config = dict(
    dataset='photos with spoken descriptions (Open Images, Localized Narratives)',
    color_jitter=0.1,
    loss='softmax',
    encoder_mlp_ratio=3,
    encoder_layer_scale_init=0.01,
    encoder_inner_norm=False,
    encoder_widths=[48, 96, 192],
    text_encoder_layers=7,
    beta1=0.9,
    eps=1e-08,
    final_lr_fraction=0,
    warmup_steps=340,
    weight_decay=0.3,
)
Rows from block 6 of the image encoder of a small contrastive image-text model, named by matrix and row number. Rows with one number belong to one neuron. Each number is 128 + 32 x the weight over its row's rms, rounded and kept within 0 to 255. All counts start at 0. Numbers have three digits each. After the name is the row's rms in percent of the matrix's.
After each neuron's rows are labels from the 100 images, of 14848, where the neuron reaches its highest value: "patch colour" is the nearest of a few named colours to the mean colour under the peak. Only what is clearly more common there than usual is listed. The data: photos with spoken descriptions (Open Images, Localized Narratives). In brackets: how many of the 100, against the usual share in percent.
# fc1: MLP up (encoder.blocks.6.mlp.fc1.weight, 576x192), inputs 0-95
# fc2: MLP down (encoder.blocks.6.mlp.fc2.weight, 192x576, transposed), outputs 0-95

fc1.5 090:113150151180136049163149119094139137161138086098144207120147163148096073136085131106096139150148147126148177116109099127124130154118182161183118097095141159105138152160186136102084118180119128095125131170073112118118123161094154148143119114139096177135105124104144105111106118132161124161
fc2.5 096:170100122131176072166140108131052142120140144086176148127131126120115082196137073095119158109118142122154143135178129125137118162108139149131053094165136115111115130162133118114044130158120135205130115120095146099117125147086112152165103126042131116126137139156172125121134117156122190163
patch colour: cyan (27 vs 0.9)

fc1.21 091:166174122085113106174147178134172122122124110138199098140117133115134148082165127166086135112138160079077140092148118101173127151092092156106159145135137084172106147126153115137191096129077154121064065112122189177090174103105084157112119133169107152128139151115121107146148154127108181162
fc2.21 076:083107158139174142031154122086117141089128108092127174170179112155142072098141160112141144107142114114092120139108178124135135139158159190160156061111119146102188131192096166146068169191141111172141168175117139129121115107146184151171074082152074213149140107079088137172073129111113109147
patch colour: pink (26 vs 8.4)

fc1.218 094:068104094079184173123188138129126116070146147160107101108098122150168150146182171091169110106103109157128125177144132114139118173082128096087152213143139116179072141109132086136138120095132115151148157153061133196183129123098095107148093138101135168169170098134096074108129089143103122144
fc2.218 109:105227129133133080173113123112155149121131132130107146137091145107095122190111117133143139109139115102118173173146104164062082093154098104118155100159092110154172166162242115140128081111063140147158101099116141142097150127111114109132161125167159096156048149135187156145143132111128105110
patch colour: white (35 vs 4.4)

fc1.178 084:168210131155119153158104117105169091116079116188111114084083157124081152132098154146137095172176093103178109063096100087144126145121149114123191167191077127141136137154113132141160113122080151119087106087155107164096171084145111184081159118169148132100142139125139156141098133143158125112
fc2.178 080:131116141122091120189152171194113108094125135135137105154104124177122146119151168123085119164141097094120139105125070111131098173092155148097100135075179110152087121151169178150096089120132198106110123157107119140117089167135144119128155183132162102105150133174170134121083092188137174058
patch colour: grey (69 vs 40)

fc1.195 085:146181165127141025167085086089165192146115055109145132118137175129081114153090113122087199192078126122185131094131057177143118129110114140121104110113162101076099122142165142093147156139136117099121150124107118099092122172123134211127128147093134110101129148165159112117090095159179144148
fc2.195 084:155155117131140071192134099159077133096108147109145110139087173098128150219121083131108174141147138107158101096144037121169091137104123134106097121149144094116089127167147135106127113117082128174110122107121162095113171155096082161131146127082166055120163159153226155077137127183130171197
patch colour: cyan (28 vs 0.9)

fc1.137 109:156158139118103153146106154213173186153154169165158141072129112077070106137139116140163143139158110123168077082164073102135116141093114122104153144168123110120120118143114166112102078092113129090070158084095194115068123076081117155099145119146115176093130076056174146095163115148145167125
fc2.137 123:083085170163109110190115084121068091141124118122101112170125117138150138149102145151130109134110116074076210116094125202123181114186146133165115090104084135103137099173175151067134143143141133087173102154176094145151112159184125149119142155110159117154122147218144165104070071140150123115
patch colour: black (81 vs 10.3)

fc1.520 103:104121143127116133115134244154115086160167162116163128141109087103091126123191121153144101083201110122133071134141153108131126131099093086127163096134123115158177133104174112200084109085112171103105147101084206098099118072101097097151135129145102180133132119070168130109164078143093162103
fc2.520 144:136143158170129134147102087113115162121107109150116157153165159126110089132085113160132158228096151126156101104078097136151157128114160166142107089135114148056116120186118167097097179143131103141118129167152080068108141165092165186129102104096102144108120116139156109062080112129157141189
patch colour: cyan (36 vs 0.9)

fc1.160 114:136121090144100158112162202163106095117166177116133129107102126106143120130106149127095089085198123121097150106187136119127109122141127146092132117136125123164167117124155154136112040145111181073128125094149167144094140042103078089110154144207104118113106150123158209138185140138121142117
fc2.160 136:110145156133162108151101103152128189100112106121090121128147132134107120115114126159174196192075132131180136099087102145136148138103140114154073124103136134060108097144098159110128164126143122119119164146173081062124108168123167214118124146068147133121167129121148089093092112076160117153
patch colour: blue (33 vs 0.6)

fc1.52 090:145122132146130136140103128156077124140128164137197188144122177068098088168105095119104131117133113119091124109184090137167104140111143173091130117177119118119119130122184094079066110149078103074084089148100144108114116090087087136145137132130117119108085110138210139040162124144114207166
fc2.52 101:142127191181114125190110103114066125140078145148189152152128174121081078155131158091092112153139153107085144071111092130155163160161173170121130094102098115109107144183152153123067116146087124135107066139123084129135132112130169177157133119120098155096115129154107104109135104145116178122
patch colour: white (44 vs 4.4); pink (25 vs 8.4)

fc1.506 107:167147151154089120203090062131136127153153158140150144163122128036125101147092109156124164112172067072131119065153102073135123131148103093118149143175080138166153118192088116104140141152122099133076133134136164109088136107142096161106163102169146051095133160084189141091137169142146106151
fc2.506 101:163058132123069158202076049155095154146122144149065106151125141088139083194110112080087172129151052115125146096096111116162112141177103096173144101158080084123117137219131175114149140154103080115104139120118126155095207147139088156095166134128171076096101174106149121070142123106158127154
patch colour: pink (36 vs 8.4); white (28 vs 4.4)

fc1.143 102:139107094135148148088127195115116074122142124163161166116165154105148081099149070126114133119123101208117130166150168167130102110102099200094171116170087129133088169108191031126137144117155131194109152168067175116130118116115159058105052119120155154140075086160120126137144106181118115111
fc2.143 105:105159136152111109075143190118090062089136149140151153098133142105144115153141152126092130105170115133077095180193152180129133133129160146105171090185092147186118179134210059111148116154091122103161122151077193130105140139121093061147082088155177109184079156148146165109162147154118163187
patch colour: red (38 vs 0.3)

fc1.304 117:129171118057149134127082109137170114104149135133101064081081101130149142123157137141177111090112081099201130131158174119113137150120109033120151186117143125180121102102058119180179115078136105149130151101163142132159147075157125158133228154119137160129203138096105082184163164115095088126
fc2.304 100:124099106213137074139167163102089091143111127152144152195119136165125142190106103139086098134179132103056137150116095156110132139187173141118156078079089139115133161174187104137109120189084197151120089170068162155107112146158103118132071129172118176171095093126182128145124099151117158131
patch colour: white (55 vs 4.4)

fc1.6 099:150053107132155137118111083127099157092113178131137105107143196103131134097076140116093104129145179173076197128132107100128090146135173168148125138099141108179153166055121095077096134183101086134146084137176116165089142112141118085118067165154151144154164103118092104163111199066107137156
fc2.6 102:117139111127198146141174136178157103140129120111137128110140131178129150133134131111159106139154116136081146129141138125157172201143156180114098125067171174100091172134095148100144093189113139161092085190096164141090130127124110130142101147145054180185154041113188074075108149159103113182
patch colour: black (30 vs 10.3)

fc1.161 112:091093152136132071086117082094100179156142083091108162148176113190173108147107131103143151144088156161152134165127134168086154082166145146171079110106118170077154125135127105086141148138166106160167159161120074120159096194126145111141083086089131117166101104185068129175079116083143111172
fc2.161 125:179114120082096137141120110102146188046101159113079080113092117072144108166136131103120133108140092094177131109163116119125060120146075127120157127188102115158144135116164115152141133108096114149151156088142146189138149118140084084133183125142162101127102176113143115155162173088116121162
patch colour: pink (29 vs 8.4)

fc1.315 087:125072076111109164108129117160124117144101169145082070105117064170157183135134135128145053096134144150100151139093170103101103116155132068127112148102140105128172087083075151151142127125145101124166101066190113147143159112166127157156157133112140083141175128143095130142148162102130104068
fc2.315 090:160222107142133123143093122150139134044119204116117175129108156109093129098130151145124096119133149080076128106159109155146134110120145147087168120148144087142193173128179197143080085132094125161140092146139140110093174082082162129189176183177116069133088141125144133110175161131125175122
patch colour: pink (50 vs 8.4)

fc1.502 084:055122118068157117131169171164144127059114151157111103138074113128147166125188163127161107096100148123082132149155116142150095184079152100107196163131174105198113128097175102168119105059092156127140106095090138179166141092131086149147129163100145182169172108124114089146146114151088134097
fc2.502 098:131200096112146064165113168129149147170143113133136125106116113111126186150097098147140131130154100175187129154115157138077077078075065107131108147121092099128132165085160125130166095126116144111104175107138183135115123148127080137113087112108185092143108145129184145151132136118146063098
patch colour: white (33 vs 4.4)

fc1.31 105:107092175128132088128175014046144207189150072098109153180176120141144110151086117104126200148146123099123146153088138123105164128165156161186077112084140169079146150159112115117142164167147142108148138147111096136090132210159158153126110095133070149174134122116141112127076150093154100173
fc2.31 129:126096156121091119132090095132150214171153074125105144146187098111134108132133086130163209150108100143148122133106153151106139104102099112180108098142121122105118153206075178133138170120164127076091151134117098133122129156138152143123064079055145128145120139127141111139097090087161100142
patch colour: black (76 vs 10.3)

fc1.249 117:122119169165152124140142080105074126125118132095143181142197150149121085125058108124117132152139142132102178115097104114158155143174199226167075100083134188050144086157151148063085170187155115122147137229142111098113093172120145167125107128130090142112104103149156138051099126111133140177
fc2.249 145:140147134192173084152134095089076100120126122134136157182152141120092082182091078133121150132147119118112159108140126156106167109172178179161129100148100170087150139143153112079087141165123153085094146180131157104088131156089149193114083091101150144151103100186163141116080134116150111170
patch colour: cyan (52 vs 0.9); white (30 vs 4.4)

fc1.570 068:163087138146150094170029168154081102155122182144193120166097177059145109148112109137085122134181129148154088097158110108150147164108091114097188140157073070115155103121117151161143119124113127151072098153130175098133194078095142171137149166133142094087112155131127106117129108166103190101
fc2.570 070:170131154184136167208077145179075089179099163152210135139137147149109078142113087098085120159144110170130067085089111101143153163115121144097141113107092103119107097141130193129112088127099137062070121173144131102155142117100166165128153139073126122038129142164126097111100096166101179097
patch colour: pink (28 vs 8.4)

fc1.122 088:152085111154179130139158135112123094145105080178124090148143145175147096123110142087074125136121185186115182126049150119136061131157112140168111136059098119077105139173122108127175137182128091178142134178119085128157142160157185112102089123125132149112128091112106087140107167131174075128
fc2.122 078:134077207112092110173110110189154183195119158093156125177111099066116092162154111103118192153141138115145185127084085085101102124115096148160102096097126078128113162179184128137101133100105091137103081112101110135117145202102123143153193127068155127113132109125205098106125151045111116137
patch colour: black (51 vs 10.3)

fc1.377 095:147131135128116156130150138116136164106133142160194150135163163061138090096122128096121142142138105168095112123163145091175124163071134161103160150171085123180075204178149086112111136148132116146077120145051141174096129122064108097102070106150134143142069092095152124119176122150127149152
fc2.377 081:164073100149122127166131130199134119132104170117195183190131131102124162112143112130078145113174136091046192109111111105151088125122176173130141115086140096140164141152140127112071097145112137180099067180124169143098116110097145126155136139173100134115120129105133167130141151163119125100
patch colour: pink (28 vs 8.4)

fc1.514 093:111134173143135076159120105107123109141126091112154176192127179123087126145125132096081167136153126099141127113141068165133132169147218131137115121157108175122123125172144095100096127122122176088119118124075156095125100136133120174139148120153102143117126145107176139088120130198145140162
fc2.514 094:142096204138118067216097096137074109170113144132174114131096128092083052235154126082094165097143111104155184102125078107134127152135112122167096117128085085114100136198201111110067098119094113147090094119085134095134141126120120150103177089107178113079120113140201115093159097147133130121
patch colour: white (29 vs 4.4)

fc1.513 107:090079106122159183108192154171136123111138114091088143092132132160159136141184138121139128146110142178114175163088118088120131184121176171189073109065193160115115161105089106115087135138154119105174116135128093168154094155119140070123089149131075226177174065139100127120107065113119109139
fc2.513 107:183122131170085084216072095098102131183100131157126122144112146119091076164083099124072135135153070111095137109121106151125120098185115112113165089152057098112138121197196162124139120154091132105104103121141136123106181118153113162101166113152163097098095169134162128116116123124170162092
patch colour: pink (33 vs 8.4)

fc1.244 122:092092139130140146123171094113124155132080052087089158175122114177139141150126154095131166157105164138165150134057112125113105142130165182193089074081157170049101112125145149102147176121164141116162128132124065124143080205187177118127113122087091156132136087163100142103052094107168110144
fc2.244 123:139125116147101123208115078080139144092155096099105170201168122132128097130104130109100167135148123054103139108100139150128130141197177115165188095129097186120132097179086149112113157143170149141127178142119095112116145126132167172119156137162117064123122174106091135140086131175177125128
patch colour: pink (33 vs 8.4)

fc1.544 112:098134097056139126121184187139093136096103105115105082135105094206145192112154135113146109104092103167175170150096155151096130122074084061122114166134161080156105126061145116149158158089148135152138127143130120161180110147151086092131099197073179163142196144161087068156088054131101168075
fc2.544 123:145150113159109128163085142129139161123131171158085154140112135066097098175101090161141119126178057117071163138115094137110077101153104124125189090178052112170155178198183128132126106158066097165095117127115147152061176095131086105109160082193157117123043144069207156114134183124138117162
patch colour: white (55 vs 4.4)

fc1.320 090:093160165113114153123134161181158147117150169145137141107106124066083126096171145062114125096156085122162065118185079131153107151076126129058168153174144139184099136177138174127102099092108157086067174114083200135130145074077087135143151135133114129125128136101181158097188094173144167122
fc2.320 094:138118084154107119106135109119076118162128147143093107114110082148144157115104154182145059115135165154097182131076156108091176075101135107157117144095128099141203129050089184142099133141118165135158080131180058140124105106167131115116100156132112215138155126135076187163126104097124159067
patch colour: black (74 vs 10.3)

fc1.379 099:108110124146169118138125105107092112135144132105170132156191111172136104119106124148137132143107186146103161118072131124122175147145166160167050078080151127039139095178113124103078154173142097120169117201170092100119093168126184161153086129107097146100117086135148111112090130102144094116
fc2.379 124:147128157131123127128109060086070151135127083125105125138178122116153108137089120122136197154115108163188108111129157135127152088139136132171098125131115126076163098154090133095120200144168124071126166161152092080129112187157168205099092130044163120110151154168131116089068107060181121141
patch colour: cyan (52 vs 0.9); white (26 vs 4.4)

fc1.492 101:146149055139074155148152098184135173149077109154117095181087128155095176170101111129094144161135135051168092100091086116167089122149145086135087103135137115119119113150109138115145122141084163060080111120128079143127172146124054142127174151151133078091132170126155118098124121144149140153
fc2.492 114:088149186125122103047129141057145133149108145101143159125139137112107132101154120117169105099141094127159046166119153103127142106117100146121150114142114146144135146144144138187130124097111151111135166108095205147120110142146119129200100100134070206182096100078147116142174169090095117138
patch colour: brown (62 vs 33.6)

fc1.185 079:154121105147180148199158108037131138074113078084152143097146171144147090178108162092135135156145098173122157155130149122126109197144138135111103079134123188141115219165146113065130152168130172135171140144115123121134118197128118152090048088121092165195107127111141099187078091140135122166
fc2.185 049:139100086123116115085132110123143158076168159102136142143162132071164159080171154141113137117120123146100107125129082127150058154118094152068127146133166069173129154110074049148092154139144131105165136117138122171125101120142132144182033144128118135156138112125102097199181189148098115098
patch colour: brown (60 vs 33.6)

fc1.25 105:131147160133183091159111061132147154104087099137146149186140199141125116132103097131140151192101154096126118112097084117173101166107178098112133155127119143102066131177148082091145151124117126146098101187098098121139160166098123144118121145140130104120133134142159051095108143149127125191
fc2.25 110:157168130174163111175090102151113140129084151146132145123138197095097099169093075137121151164140135116101123119127092153145110113133155164109156091151120110102123163147221126089129116152088108118100066156137113102094195147085142142122140118112141086117081151188181098101093130112121168205
patch colour: cyan (29 vs 0.9)

fc1.205 098:104122085130084157106123120155161144107142136163037101060141110095171155099144145159183067108148072090109122161108164115116149091138144118165161130142117148162176153092100147155164115140125143157128146128169121166106149127136061120130143114123188132180105116130081153163156185085131125113
fc2.205 091:176101176150097139251115083138087152142097132117170100162123168111117093197129159098088169162127131094157145049074078074165097168129114138141101121123123073097111107205111137097067143145122123109103128132123063108116139159097139177090158138122163080070139123122139101091113068124171137126
patch colour: white (30 vs 4.4)

fc1.458 112:073115114166135113118122099152162157126099071118058121149127107179152160111117126175153115170122143100111181155087137192070151064167181104186136098085139164086168148100116120121162145128121116137193107136147055140135120178190166155142127078085146112161136111176076138157050172092123098133
fc2.458 112:099120123140127126133117128162116128101113110181078130153138102156152105102109135223148121139130130118030236132075101163126156085152180139148145144090128110130162129118176127090102137160110133095159083179128055119132111089163170106121124128141146185119145116151074173113128122112112157117
patch colour: black (39 vs 10.3)

fc1.301 094:183167118122081146119101112136156153103116104150140109088131127156084096122094121183116132163131117088174117078176136129140123100199118156079122111133149090099163050111131175094132137152131141095086125109169116119070125105144141131065148153151127125072173207130141155141113102123170183126
fc2.301 105:134120158120135158146069092096120126134131114136138172173143141102141106154134118082104153141112112131171042168090099124108100141081112066126134095124095158136057163193119086186187159085123125092176160092090120084155136185149133118151096083079112106143112106043120086113129150144111143176
patch colour: black (27 vs 10.3)

fc1.81 134:109113090100159148056147182133089102125109123120099106105135103182148192100124099092129079117080164185160104186100148216113131098109129105107118153110143092105112092047147158118150142071150109142191114141161098125203113159169131128177125172064136146129147147182078090110130132123086138089
fc2.81 119:111048153132064166203096098214145161058122159136091133151129118092130092137135147099092144130138087065065165082113096115145127165141153107186182127167114124153097142184096177121106137160114098167111134122121124140088182128139092146123186146166148123116115137083133149102126139125154126169
patch colour: white (57 vs 4.4); pink (30 vs 8.4)

fc1.292 109:163116150124153094152115088078117164106135085095133165178154139157126098175101079126134166157063091146162102113086113107135130126114141117152085106152107157073118095172100134064114189134150101153132169171126110081137097179140122125085100080074122105114132124124143111100066117130159124174
fc2.292 108:094213119053170159100157165152200136112128127120098126060108121128177195127156155132212149131127163146155159150119127105112133103087105149108121170124169122141120146061143132139159118093124069154125122103139133143112141133082138097107123125147115120164150088144126131101160166030104064173
patch colour: grey (65 vs 40)

fc1.550 113:155142155124117056150079121085135210152148091151113175143177144119082025148070049144096198137120098160134145106136114138116177077160056135114144119153085128115113156143142147077119173181122108152110164137092147103110110117110185131081110077133127187088110141096157120142118166116164156166
fc2.550 111:153176144140115030166102104087125156138117110143144116121143148130117099153098090167113208133139103147131174137171131143112101083169118133145131099162132090116181177165195136085128149159114115110120114143086156119045154155127151156105105099114173095150109183177157147166095120088154164125
patch colour: white (41 vs 4.4); pink (34 vs 8.4)

fc1.325 098:139126128120113067087120125113142103171152157136138105120124104129163146060156129137162151102113174127131085134133151073104127079095064083106128178095101103176159106138070126239211113088150127187114152114163184173151139111153142132153155135121127120153156157088100127190177143055115094085
fc2.325 089:129106118209173102105129129143074088138120146185148134130139163133045094141139086127107106173111157155083149088119084138160153136135152151114122172150086124119087139078140092068093146171078106062079119189122171141121131115112135146108070132140151184113121086169130095098116134157098108168
patch colour: cyan (29 vs 0.9)

fc1.432 092:168100101116127183161133175166133072101106184151158069093110128073144136133133133153120058098180136134080138087137192079155117147145086098103180135125126060179137134123105119141124104123103099100111081127162137152104197047103076142130146161151138109121156126103122091129173140152094120085
fc2.432 081:180174089074158128151131046127149170046117163100075134152093158107138176152121112097126164125133130078183124110156094119153073144132098131093120159144107099126131121113160087153151116105101124157138158105156156169153170152106127110142162171149157039123119169137166122108164177107100106165
patch colour: grey (65 vs 40)

fc1.73 074:136142124172166086135098134132125075154120121163134089143088138152120119178124128161080112155102162097108163115104065174095134130224130153116127099135148124121116105106167106089132091145089111106165106125178152141107122106145163122094138106112090098089143123180119132113089159215115154136
fc2.73 074:181131128093135103171152182157120087131118153137169091129094145119117154161129132126074116133146149128143174098150076127143070122139095168088082140119157071141111119057186059126090103120096147156138080138129148103144093120088133105084146149128155081093159128190123119138159140188142140064
patch colour: grey (65 vs 40)

fc1.437 110:136139114086119142133126111154165157102086112147100051138116087163096186106129153129143119156107163113175102089097132111128114122115111029104098126095172074101139070131089212151133144110144124107124124101178111113130133123148113189157192220121115107085193161108117108125135132094151145057
fc2.437 123:119152150196106139056126147106070056131132171109168169096157160072157133140089146138103088112195173145100096147151201145139142066107136159134182093157084148162149167108183104123134113167110108106141109164146184146076183133113124116141083113161162092175072156132149167111118157098124106175
patch colour: red (51 vs 0.3); orange (26 vs 0.6)

fc1.189 094:142154117126101144168122115117157177087123115143082143093156177099111096110097081187089121154163059098128138113170141119164136102162137208126160160185119139137147171086136087102138108160097135124087114185099130170081146101090098074088115108162169124129120159140126139110113150138141189155
fc2.189 103:157132143177103108138119092167147173094117138156123159132152172132079104107098079104043137135167088089074143132156101137154130124175187174129165142119098127140088172136157136113126110156120139118053087161100103163087165117122139140125139114176156134115092162155127120131136178167145165162
patch colour: pink (27 vs 8.4)

fc1.371 096:140156095066101107091103179149106131127194168107115103071108098126156140127162116169164109088102102152174136168196142139083139074105083127076118154169153111203148130071132102132180088049151137108137151067158187129163101103162111052107132130119158115121148165151135159155154141143118150114
fc2.371 108:096169154148135162135094070146133169084108136152077131106126136105068094135132112115158161146111098120144124100101120121140180129108173138191129133156142165123089134163120146117092158104105097080101136142123111077132166153107142187160131134073188144103128087153127108082153154090124097145
patch colour: cyan (45 vs 0.9); white (27 vs 4.4)

fc1.299 085:101121131104097174103132132104182113112135086104083079108141101120182198081132164126158133117123146132131105156101175124115133098079122060142160117145156132151118127141067171192215135093191143160141146094151121147121159133169150163138127125125106116166147140118074138197113103130140062108
fc2.299 097:169104132158140128177119117121084147127091132121180131160160206139072070150120101122100146188141132139121118077138088137187135147153139177061123104148111104087108124153127152084056144165087127117060072189108084096114133093082169135139095123114128145082127124176117098104128121152119190136
patch colour: white (79 vs 4.4)

fc1.250 109:133116104151091149095158165144111112159152177111137136102131139116145117129106152119084073077209132108103155145138150124123138120151123159130143112138126144154183153097160127154127047148134184099139125094130172189094154071106100069101129117219115106134109118119138210165182135120119139135
fc2.250 142:133151162144138109167104096151112158100124120133104101136140138125091123117095138161175165193074136118155140078090088164136141128113148109146080113120140119067113090156121172112123161141154111118131145149196094068106118164139153219108128145085162115112164134116173115055082121089185130148
patch colour: cyan (36 vs 0.9)

fc1.140 096:100108137133128154085171180108083080132170123145194193119139141091142079128135105125111151093167110191073156166191149134096127134143103228096172124157094122136131191129220069124103109151146120164118135138059171158128096123115160089096066089144111177165069079144144149140142084140104127132
fc2.140 105:119155176161105132051134177127088061127142169124178151086130142088138111138128167144126116091180129137093116170167177160133117092127125142119172086165088121193131167141231080121132101157087105092151108146110195113073163117136128085152109099163156108179069139121170164126155153102103140155
patch colour: red (58 vs 0.3)

fc1.260 083:144086120156138173141142158124039116174168161102156169180101140103158107203145128060101106082183133150112132158151135122135095205099124129106137141086102138152143187152168071127112094161099137095152112122098143145136110110095116107140113144152122157146084063091206122093167160181085157160
fc2.260 086:122067177151145135108089143173050092160143203114174138144113131094124096177126122113137090059194116133129075152164107121118135163134139113100135084125077169141123135133178110161087057138084161165147112120081196101116167089110086107131095139134103127159123125086192143089197110111095188129
patch colour: orange (28 vs 0.6)

fc1.322 091:102120145160195109105135123115092093186117119103203158177167156148129110124099139073107132158123189159132135124105123118161137170137178158135068116066145146070113117167156132133058133175122134099146132197089128096124121151092190183155101131135067142105110097111176093094112102110124120124
fc2.322 086:141121150121173126126105080087111175103116099117119118107142135080111104165126070108152172133113070178198123104151145096134143155117131154174122169173133119104121124126074102091093202134146097086090136144119120098123126144113131188110098124074184167089155102168119075105132129080151085133
patch colour: white (38 vs 4.4); cyan (37 vs 0.9)

fc1.457 107:078161119135157192130186163176136075126098152131140120120051106152126141126147229068128061101129163112110177129111128124122083160125169146155098116058154157131099133140147131165120070121101131086163121092150111143147117118154165140139159142119108170135163082143128115128149154162102075095
fc2.457 116:110147152109083096107110061099077194100120126139119097087145114114138139157117111125145198143102105160216064115140136145124135095112125100134115148183101117096106091170089166122128193111152100115140178074129139112136133187171130225123138125047178104114164190148128151106133124064167141134
patch colour: pink (29 vs 8.4)

fc1.312 069:120100110114133127120213124106165189114120098105066111141138108201130103152138135148152145142085107104141226168135155143098106141189114131161090081088223184094122117116126126133104147149154146090148177142093124111133054142182113094115111116114101158168171110113128113179122113083150106157
fc2.312 064:149179171159108151191077136209081073107119173169191167091121142100095143106131141136062102178146135146147051127129100095138163161061171132119169150130104129135108121125127209119111101103121142104110123131157131113140129140097144173120154156093162111081116145146128142106090090131120155105
patch colour: grey (70 vs 40)

fc1.395 104:082107123168155161162200121145139117116109125107166172176145145140139132123138144092108112155151142110123151104079117077179120209096229178184081108052130171107085120175098124116116144139134149078138100152127095142132119141106109153129120126137075172148130077124154110068109104169118100150
fc2.395 105:167165144110086045126077111100146161161157100140111105090143128124109114133116071146114186121113052143175117138159141173082124049150073096098152155163103108157169115109158129124181129119154122059101149090144178118095132099146143073070139075116199109133130182119123168194145141097159135104
patch colour: grey (69 vs 40)