Rows from block 2 of the text encoder of a small contrastive image-text model, named by matrix and row number. Rows with one number belong to one neuron. Each number is 200 + 40 x the weight over its row's rms, rounded and kept within 0 to 999. All counts start at 0. After the name is the row's rms in percent of the matrix's.
Before each neuron's rows are labels from the 100 texts, of 14848, where the neuron reaches its highest value: "tokens" is the input token at the peak. Only what is clearly more common there than usual is listed. The data: photos with spoken descriptions (Open Images, Localized Narratives).
# fc1: MLP up (text_encoder.blocks.2.mlp.fc1.weight, 768x128), inputs 64-127
# fc2: MLP down (text_encoder.blocks.2.mlp.fc2.weight, 128x768, transposed), outputs 64-127

tokens: "on"; "are"; ","
fc1.613,050,218,167,238,153,210,261,222,196,214,233,213,226,235,256,214,164,193,176,169,220,144,210,212,247,187,148,168,243,197,186,194,191,213,149,195,169,182,157,168,210,145,229,257,211,253,281,179,206,200,203,158,222,216,175,139,156,211,163,176,193,171,149,240,279
fc2.613,045,245,202,221,180,178,244,234,166,203,233,187,271,163,198,199,192,240,219,227,221,213,175,178,165,233,247,208,199,151,212,178,214,183,154,190,155,231,189,194,205,268,189,206,231,179,156,176,268,165,243,140,220,187,252,119,275,189,188,177,242,190,222,216,249

tokens: "on"; "near"
fc1.454,051,211,145,195,152,247,264,183,177,171,175,234,268,176,166,227,287,226,195,197,164,167,194,243,183,196,139,177,220,205,226,236,173,213,190,282,193,217,148,214,164,196,197,175,223,210,208,151,157,246,178,242,160,209,254,168,165,186,167,173,125,195,213,260,175
fc2.454,049,235,216,109,133,165,167,198,130,143,188,146,224,181,225,240,192,195,213,172,229,178,230,278,143,179,237,147,177,232,238,225,194,174,127,180,231,186,226,74,155,219,177,224,250,221,176,160,191,187,243,175,237,162,232,253,234,250,208,244,171,218,213,163,270

tokens: "water"; "around"
fc1.712,046,195,209,199,175,184,121,185,249,211,276,157,142,162,254,188,228,219,261,177,183,313,218,153,192,209,182,233,118,218,202,174,204,223,233,224,247,200,156,247,211,259,193,125,194,194,170,197,268,186,147,160,100,208,147,197,239,256,234,262,201,170,139,222,191
fc2.712,050,161,231,290,158,245,195,208,227,144,214,220,135,256,223,166,190,180,213,217,190,233,249,153,239,216,157,147,247,197,228,228,156,96,173,230,203,171,199,287,208,196,234,221,228,216,174,219,161,238,230,290,236,217,218,226,206,172,206,272,237,247,217,143,227

tokens: "water"
fc1.666,170,210,184,260,270,205,264,193,166,234,190,182,163,231,269,189,264,249,189,234,202,166,214,159,165,228,258,178,118,234,162,164,203,206,230,215,184,175,180,178,174,238,287,103,224,151,200,241,223,99,164,153,191,170,154,218,230,184,178,213,244,150,185,179,189
fc2.666,177,172,178,134,240,145,200,237,171,242,152,176,149,247,210,227,136,259,173,146,141,218,166,204,226,269,120,184,274,226,144,261,137,158,230,198,186,166,213,167,241,234,184,167,216,190,133,245,170,139,143,238,228,202,206,166,191,234,210,202,228,178,200,228,229

tokens: "on"; "cream"; "are"
fc1.64,051,203,204,188,198,160,194,199,144,195,239,190,237,127,179,266,233,184,275,237,198,221,210,246,248,189,170,257,139,186,128,149,188,219,205,248,259,199,197,206,180,121,144,189,182,173,209,221,261,234,149,222,166,146,174,181,258,206,228,185,245,202,155,107,173
fc2.64,051,138,182,202,197,261,210,196,165,193,124,221,194,156,138,150,183,209,225,172,211,111,193,202,238,188,209,161,165,206,262,183,154,189,180,188,134,284,167,206,188,164,203,192,129,201,240,182,293,221,266,178,262,205,225,184,208,250,173,154,148,148,139,203,290

tokens: "on"; "number"; "many"; "groups"
fc1.744,054,116,244,258,217,244,279,215,222,190,208,186,280,242,252,222,192,239,221,215,289,242,157,186,153,194,132,202,151,163,151,164,151,223,125,118,152,245,154,188,232,181,236,169,140,189,197,181,214,223,185,269,230,186,236,171,184,154,118,251,231,204,152,192,194
fc2.744,057,256,236,198,201,229,242,255,126,121,211,209,156,115,215,193,234,171,247,234,209,226,175,247,108,181,152,141,156,217,207,181,141,271,191,207,201,197,165,158,175,161,112,207,196,219,189,263,286,120,226,199,244,180,205,226,258,235,147,193,162,142,180,206,241

tokens: "water"; "pool"; "blue"; "swimming"
fc1.277,144,192,194,175,238,269,172,187,214,144,234,299,153,195,170,150,178,280,269,252,263,208,154,214,267,155,207,225,165,250,220,209,152,169,196,241,255,167,156,94,151,244,255,211,212,152,209,152,222,144,161,191,309,171,204,239,241,237,200,229,181,155,286,159,178
fc2.277,128,151,189,213,211,225,283,171,229,221,225,187,177,167,262,220,254,215,203,258,123,218,197,178,165,209,251,202,93,245,283,203,260,185,225,207,170,188,203,255,213,153,259,173,214,156,244,213,235,176,73,156,201,185,120,204,217,220,142,233,221,159,204,213,184

tokens: "on"; "are"; "between"; "room"
fc1.574,049,181,182,208,196,254,250,233,249,209,228,182,238,153,221,171,200,181,243,121,204,200,251,217,185,171,176,233,233,172,195,184,147,185,122,180,143,274,199,197,209,214,211,169,152,189,229,185,207,203,213,209,229,226,156,211,156,167,194,185,188,122,226,162,173
fc2.574,056,193,216,197,129,226,251,246,176,167,210,145,190,125,170,205,210,211,212,205,156,249,212,236,170,239,256,125,223,180,272,187,114,105,184,105,229,190,151,154,183,184,163,242,191,192,154,164,248,236,220,226,290,124,191,250,191,208,222,152,179,177,175,246,238

tokens: "water"; "river"; "lake"
fc1.328,167,234,220,240,206,218,206,173,160,172,199,282,135,147,248,154,223,230,248,276,277,193,248,138,191,218,216,134,195,188,158,128,204,198,207,204,170,172,232,176,183,229,255,178,139,166,209,145,231,134,233,210,215,132,133,197,201,115,184,185,212,169,211,160,182
fc2.328,082,188,198,238,233,297,214,140,219,192,201,229,99,215,198,119,218,157,207,212,195,169,169,192,219,192,174,282,196,194,260,182,221,109,157,227,268,253,256,241,204,223,297,233,208,209,201,193,211,187,242,121,180,185,147,222,189,163,126,242,149,226,244,223,152

tokens: "on"; "wooden"
fc1.204,148,184,165,215,174,251,146,215,189,204,257,211,267,187,122,176,249,221,305,247,263,250,172,216,125,248,185,180,186,159,158,175,186,280,190,206,199,112,225,159,222,272,205,187,209,190,186,226,261,182,227,179,153,206,98,164,84,179,217,180,190,215,251,171,154
fc2.204,145,176,144,249,156,288,171,186,156,84,207,213,168,171,120,269,218,181,255,191,245,332,159,218,250,177,199,228,188,253,222,156,172,182,184,188,215,203,171,307,225,245,214,234,186,218,205,188,207,227,218,178,209,244,235,181,228,230,219,140,205,244,234,192,157